config.toml
num_labels = 250
optimizer = "soap"
beta1 = 0.95
Rows from block 9, named by matrix and row number. Rows with one number belong to one channel. Each number is 500 + 25 x the weight over its row's rms, rounded and kept within 0 to 999. All counts start at 0. Numbers have three digits each. After the name is the row's rms in percent of the matrix's.
# convs0: first 3x3 conv, stride 2 (model.blocks.9.convs.0.weight, 256x128x3x3), inputs 60-69, a 3x3 kernel for each
# convs1: second 3x3 conv (model.blocks.9.convs.1.weight, 256x256x3x3, transposed), outputs 60-69, a 3x3 kernel for each
convs0.163 103:524487477512485460513496557504493500511504457554491495514483486456488537496514566528501462522484524515477539505486512479503550495513510487505514488498573506535480483516507515463517520530513475522430507494502469517510524501552497489503488511556483529521485514485502451472
convs1.163 101:493488468512522481526486478509513533548555568503525462519469475484523508516518525488500479492492511483489463528476468538461565513521533541484472508496474532505531456533500504507521496515483455506499525498485470556448499511547497511507529493493537539503553545521530500501
convs0.164 103:519510483512465498521510498508489480531485505503449488524486477472465492562487501532474521473484489517483478496530503515482566500523528521517479508513531461498474510505495535521488520529495493467527516441521484463539537531511516529546529576511502468492454524498463476460
convs1.164 106:504473491540473466486490488493530454477532504493504520512490478477477519457563544502523524514529493484497517488492528519487545495482467528471483501477532508582495512441512506484563529518514524505485522465451459528505501523480523535563504507510498512502489479535478548486
convs0.165 097:483514505572527517551507550517508487488496477516469509496553530510488505487469519536491502456520459537551486487500501492490544466491489494541503521499476511497469494479509484480464480499468507498497474516499490511510506486528449529505504496531471541496521495505480491473
convs1.165 100:483552516514477482512498546538491488468476501519485508486490502494467547500524482536488501512542542491526483461466450492520467551489482474478500450496491508512546525484459497454505518504503484442527491512532526529526505545485481532479467504481474435473539522514537521477
convs0.166 105:545510526493490496465499486517533481487477519495485492489509478458481485518488475486539505501507484472514541499479526497514492506517525513521484534461537467489524470466504482488477481506528527544442483509473518462472487509487509517505505504487477461466500519460488485471
convs1.166 103:516496486497516523476495513541526533474535518538528487441514526501497488478469506508476446516559487487482496530468451501558514479514478512548473480509474519455482495476492499498488558460509474527516498492505476491514510481507480524514497498519455515477502489501483508476
convs0.167 103:534505550488491492508510543488493479484521515468509450490469533502499474526494484529511484565431487472481496496459522473481486496481519537473516517453517535506457547462542526503526525537463512498462498492519514516505566502523524482492501544506514478476505505476527477516
convs1.167 100:504482532563497573479466531509506530507477529472529542459460499513552555541500523460492492540473510496536489500483502486504539531506539504481563491501487514520506499507465492503500517496485541532472530472553540529550508493536472486488507529531498492469479488491508480469
convs0.168 097:542528539503518497475527478517479490504532504507508517530515514478504480516512535502518491520532503512475547517502545501474503520467549528481499475490503490457495508542506517526514503561522470497486488526479493526507485479498475508480480481498517500485518499476514467539
convs1.168 106:502509531476462513509531499502466517499546475503516536485491494497524494471517508540508535545550490533508460530453514491486514522527515573538518474485495523482501502442442483492486501488491482512480500501477474495509517499496512503527525515528448535494482517504508499499
convs0.169 096:485541525527480529529499570527470535536532461487516483504528519493500486516466511499492557503494489479474482497525482499531488524522501466541505572554501519521556521519522537519501505501514497523523462487494527561496464494494485489531438469501486513466496438524523498475
convs1.169 097:499495466503478493499452542478498530522505486524479515494448497452476484519474443483509484451551517483525511506491496505527499533515473472450531474532522475535573478471505494508525489495452573522523465487492497497510558490511515499484531486490463474455517484489493499552
convs0.170 106:489500522481533511505446515530501492525517495510542470498503515495464515508533512471491483516502462480511428471506479520526510502470511487477516478464499508546472479543489518490475489527513512492497476499494515513508475503500512528533525534541533499565488515527518485503
convs1.170 101:534491479556477477504517573490514514518508512479506488500453535496493499497489486489516502513517501529509536496477535493505487487516451424491471477495517438517558458546490541542505510492530533504487505483542504513475468440539549491494539505556501507535496495476500513495
convs0.171 105:510521467493524478497463500479491488495495522496496510507507477475498484482522476476499483540459483481525522546505494506526516505511460506506505507491476530507483475470499524462497454512512524504470479497455528488474474478481527484504467490511508488485478495542503480515
convs1.171 106:518504504510489499527475506498472484523504499525503484481498539497481518464514480503483505539450515507517519510459501504491479435528499450467479534479519479489522493524468528501457485504520509509508532459479530510506546488552519507494514429481492506510507525469523493467
convs0.172 098:486504492534506473525492479528538514484492495493523551526496516508479495526472505467521478485468506499458497531475493510510484465500513527469510517475527509521507544503526524518479490487505495458480493513499562522513482490525534494547503516509473508508545527486501518484
convs1.172 102:463485488526540486506506504538508500454441469481466487512486479476492477476500466492504534525467514518542495517481524517479505491493523560527480509457508494555536480513526501512510499550496487517519480479539452466531510485523493466484557572525523492501499493550483507535
convs0.173 101:463482439512489479431503492488489515499510469511522519492509519454499553451479496447502537488530535488534517484486471503473526485520523506529498506486498485502524501508494481482513505564495496482516474502517532506504505508497518492510463520507489532526513515479513486477
convs1.173 096:512502496559476518555470532476489478494478507501473523533529502506496529486521484515531467471489488470480488486549506478465493507482523561510494552496509505505483497482524450479502495455484539532530508488486513511514468485495496474507528524461532528475514524524516461538
convs0.174 104:507497519513464541506501577535549505517460481570489510458481478507520481515478498520442503511500469500526457461488492514478548541522558499483479512505539507497463501467526473448498524527497521541502475476476504492457537488548476505494536491489472504482492500499461482518
convs1.174 103:496481494494509506485568528540523517486508508497486501476485484502500461515477505525501533474524499461508482468498482463477462517483490568489536499526455494501510526496491485519486490483510486508504493494526484507498483512481493489482543522528447517514520507483536462487
convs0.175 106:529543573498475497564501581509462542511473567582544522455561499537536498497481511479510526500487492461471452497480473507525512492519412482528469489530494494509503488526495492517484506494498480473515493503486499527485505521563519488546517508499515471514479504480530478523
convs1.175 103:510486517504489526536466517525542506534542510526509480523478476495530535535574553481524505505489492498475490494508515487436518494539483497488517456505481530484502523486521426501504495528499489502541495515504486449519526546528508545503470512486460515492509507495489518508
convs0.176 100:502482555518501506497472532497480486492517480522515467545481541535531508454487496509518515516508508485523499544499503539512463482469511498467516499525509529495491473465496498500480484466543505485460473500486532493477471493501479515504512488460507509498467499445534541483
convs1.176 098:531455498490507495465504500485475458528485513507483477494524492484529445520449516501466485472500501497490535482519462445454450454486499499480464555504548524483447482483474482457469496476438484516519481456496534490526530531508447567470535505507490514526483468476518528493
convs0.177 097:518465504503486506528481520469497509489525501483441492509505498497488517470480465508474509525543487498469476517527566498495495499495515501536506471535501497523490554486526531472516509520495503523525535467488503506474490508516498434461481502531474506500495504475537515509
convs1.177 099:473483495505507448521494496513469489484517450490520490499508453473539529486501539509503534454490548491483504488456505460497488472515447463480495500478476512490502523530542499515516503502503526537521519505481528526493452513513489502499549456510522533522532516485495549544
convs0.178 090:489507486509510474453575489518475533488534495486466489498485504532525503520474533441517517488508473469489488529473527508525505535531479484472465493525513507494463486512448524492513556557504517484488466531483489495511493485438516495548475549505468493469505460455476481533
convs1.178 094:506482481555518500484484511480511524495489523468507538495493464513490507522503500470511464487498471492495517462510505511523514550497528522516482522498502514514492473500487490476488550497527474473524489527504490472513479505497462506474523574496472537525505522513506512527