Rows from block 5 of a small multi-label image tagger, named by matrix and row number. Rows with one number belong to one channel. Each number is 500 + 40 x the weight over its row's rms, rounded and kept within 0 to 999. All counts start at 0. Numbers have three digits each. After the name is the row's rms in percent of the matrix's.
After each channel's rows are labels from the 100 images, of 14976, where the channel reaches its highest value: "strongest on" is what is common among them; "peak at" is the part of the image that holds the peak. Only what is clearly more common there than usual is listed. The data: photos with spoken descriptions (Open Images, Localized Narratives).
# convs0: first 3x3 conv (model.blocks.5.convs.0.weight, 128x128x3x3, each kernel summed), inputs 64-127
# convs1: second 3x3 conv (model.blocks.5.convs.1.weight, 128x128x3x3, transposed, each kernel summed), outputs 64-127

convs0.123 081:542571525499525493514489450513514443533534554529494422516513510498542472549523478488530486504532474497547458475587486509464529508545512518467590441532552488515494517424512464453429553509524533
convs1.123 108:543551530492474545458543509453442554465422499481609525452524535553533523498505496515582503527475587429545452537519446485480425524503438533510581461527520452550533566522518520497493486458518538
strongest on: text has "sky"
peak at: top right

convs0.68 094:461473498532462528493493469475481551486563546438482533505538500464489570554491506512493447521535458485516556457435476567528465620500494541581453501553524461478497469499360542447482539559402532
convs1.68 099:433537507445493449473504557583504438462549594500481531515533521481503507510556556541507565529540517444491486463429526525550454539527487487528564512496558455484490481453425462457501536521511466
strongest on: text has "table"
peak at: top right

convs0.80 103:518503533493439477493491487481435550429480502492514426572478500521478533535508504519398458528475462498555470523450445513472499515559502485512513472531550502476474587496532492419545491451544500
convs1.80 104:542466491455586471489560516521549469496522457451534456503502573487579582530533483534595545500533491592495507489458581542483483493434460536517465499531554455480540477561482473493493561500490452
strongest on: text has "table"
peak at: bottom right

convs0.108 105:513457439478552499509498447477538464522580487513492484470528466491484467476493552488489553477616488432521516490482487470460521547529513478522495475521451498488597496506505435538429497485479441
convs1.108 094:447466500530502575444448405521597564469397504548486514550469450483563503421492443462498514573490550525499457512575451536509503454497545450508500514478473486466448468470528494500428504459509542
strongest on: text has "people"
peak at: bottom right

convs0.71 109:555483550515508507433531528498511489463419492509511530580496511479514428487513518502551455541469511420574523499442474584539520534499456448533489439522522507488536564485569547450469422477482477
convs1.71 091:534508575426473517610557516527502628467515513486505556495502474456511522542485503497572460451515531511521495452584533522513537539496502522479495480465557478530574464522512517487502508477457417
strongest on: text has "sky"; text has "plants"
peak at: top right

convs0.12 091:417510499446502487515476501486458473443535586465468516561472364525513474494474550538516508471566530501532494455499480466459460420535479519508498536603556474449504448479534534508473460504518504
convs1.12 094:477471482467547532521483449454554494442541553455522501497483502616563544525533488573479517535492532474501535499540501534487521586503422570537534546509526534470525524529480578583509434485512536
strongest on: text has "people"
peak at: middle right

convs0.90 088:537486483484462458554559496516439501519477532486433448574513551471535501535484517533523480494486563440546424572518439573489482514493485428419507423472478512457536533493505443471466497497527495
convs1.90 089:472485458439473490458466530536488472431473504519476487517478506509518461465575442533498586510520502560525476492518526387434470494474455468467513491587500518538510497584461525506473515552537483
strongest on: text has "holding"; text has "man"; text has "sitting"
peak at: centre

convs0.38 111:631475515537523538525580525504483455436483484469492495443497478473502467547495491486498479489563476509485512432493466490529550475493485484516530482535524533509543495541470572522545512413515546
convs1.38 089:487512563494506536472558505498480482492529511487466499458522501502546453493491508535526492499457417513455462474523450434488517469473518464406484499448468481484439452470474491481551576498460443
strongest on: text has "woman"
peak at: centre

convs0.81 095:509568492522510485517471522498450550501537521447527490540424416537501396486568546503496479501525416464502534482520464441520527525472530497464527450523602492505465457481478512529495440540460471
convs1.81 108:507551460471502459480573503511433504503535408652481502456557472530480533497504569514472504447493457545522518532461497532482504539503533484524510510474552556498474436514477551449513519503503483
strongest on: text has "grass"; text has "plants"
peak at: bottom right

convs0.40 102:491453472517526483468522531476477484502461523476562522536527419466504513596507555503537531554595544416482519399517514465523579451544464521462487533503491533522548492491474506487471546477508467
convs1.40 097:467531467492520539452521464469557451440555516498542454476457477501552446533521451517456459524472470485495480513479461458548501442475488520464519431439512521454488502464508432574472497489558477
strongest on: text has "man"; text has "wearing"
peak at: top centre

convs0.1 097:460510516545496526430566481476491552475460532499468468441457463515491513551523504486418500526587498500467585497516534483585493460506502535433461476502543536487506499453509497565477550536560474
convs1.1 098:517531463537485489542497492483509514563516456520493502532478486527515525466462481478546460483603467485480547545524489537564463562556502427411432528526529543494390433450489428527486541549566444
strongest on: text has "man"
peak at: middle right

convs0.107 101:499518553519562479489508549483570508532505500566524447479458485511519466455561474552482457443508507412574497449468454490570477533569500449522479540500434450501429483508486498532512454545537535
convs1.107 109:484484479515467510535541458461527561445519513513516528416531580501531506501469414485520471512515438505497513536546523479574512558495525499479482507528501469463471447546481501544550510458548563
strongest on: text has "woman"
peak at: top right

convs0.32 099:480503520477511483571524424454480474520505613584502568469410470479484519447473523511411488521475583534474490490548454452527537506502550527530507445505507491493477458604472566434454499544490461
convs1.32 097:465533568530500516524471518501529511455480493487510531557464570498480485485482493481602521522514530511528467489643562532521453541430469506431554531580590472477539508554489450489490516550565506
strongest on: text has "sky"
peak at: top right

convs0.69 102:462461442504538535513478534557477511425445468499412536550500516484452490510496505507612519563484507502564478520569528500457528506565569490477465501477405577489514483487461514563483416497512494
convs1.69 090:522550525515514482487477569520609552592451444523467565530526440513535528444478498498598552522449503501475512495484485486541450439486470440467466475482568499570468596527521509468505495525479516
strongest on: text has "sky"
peak at: top left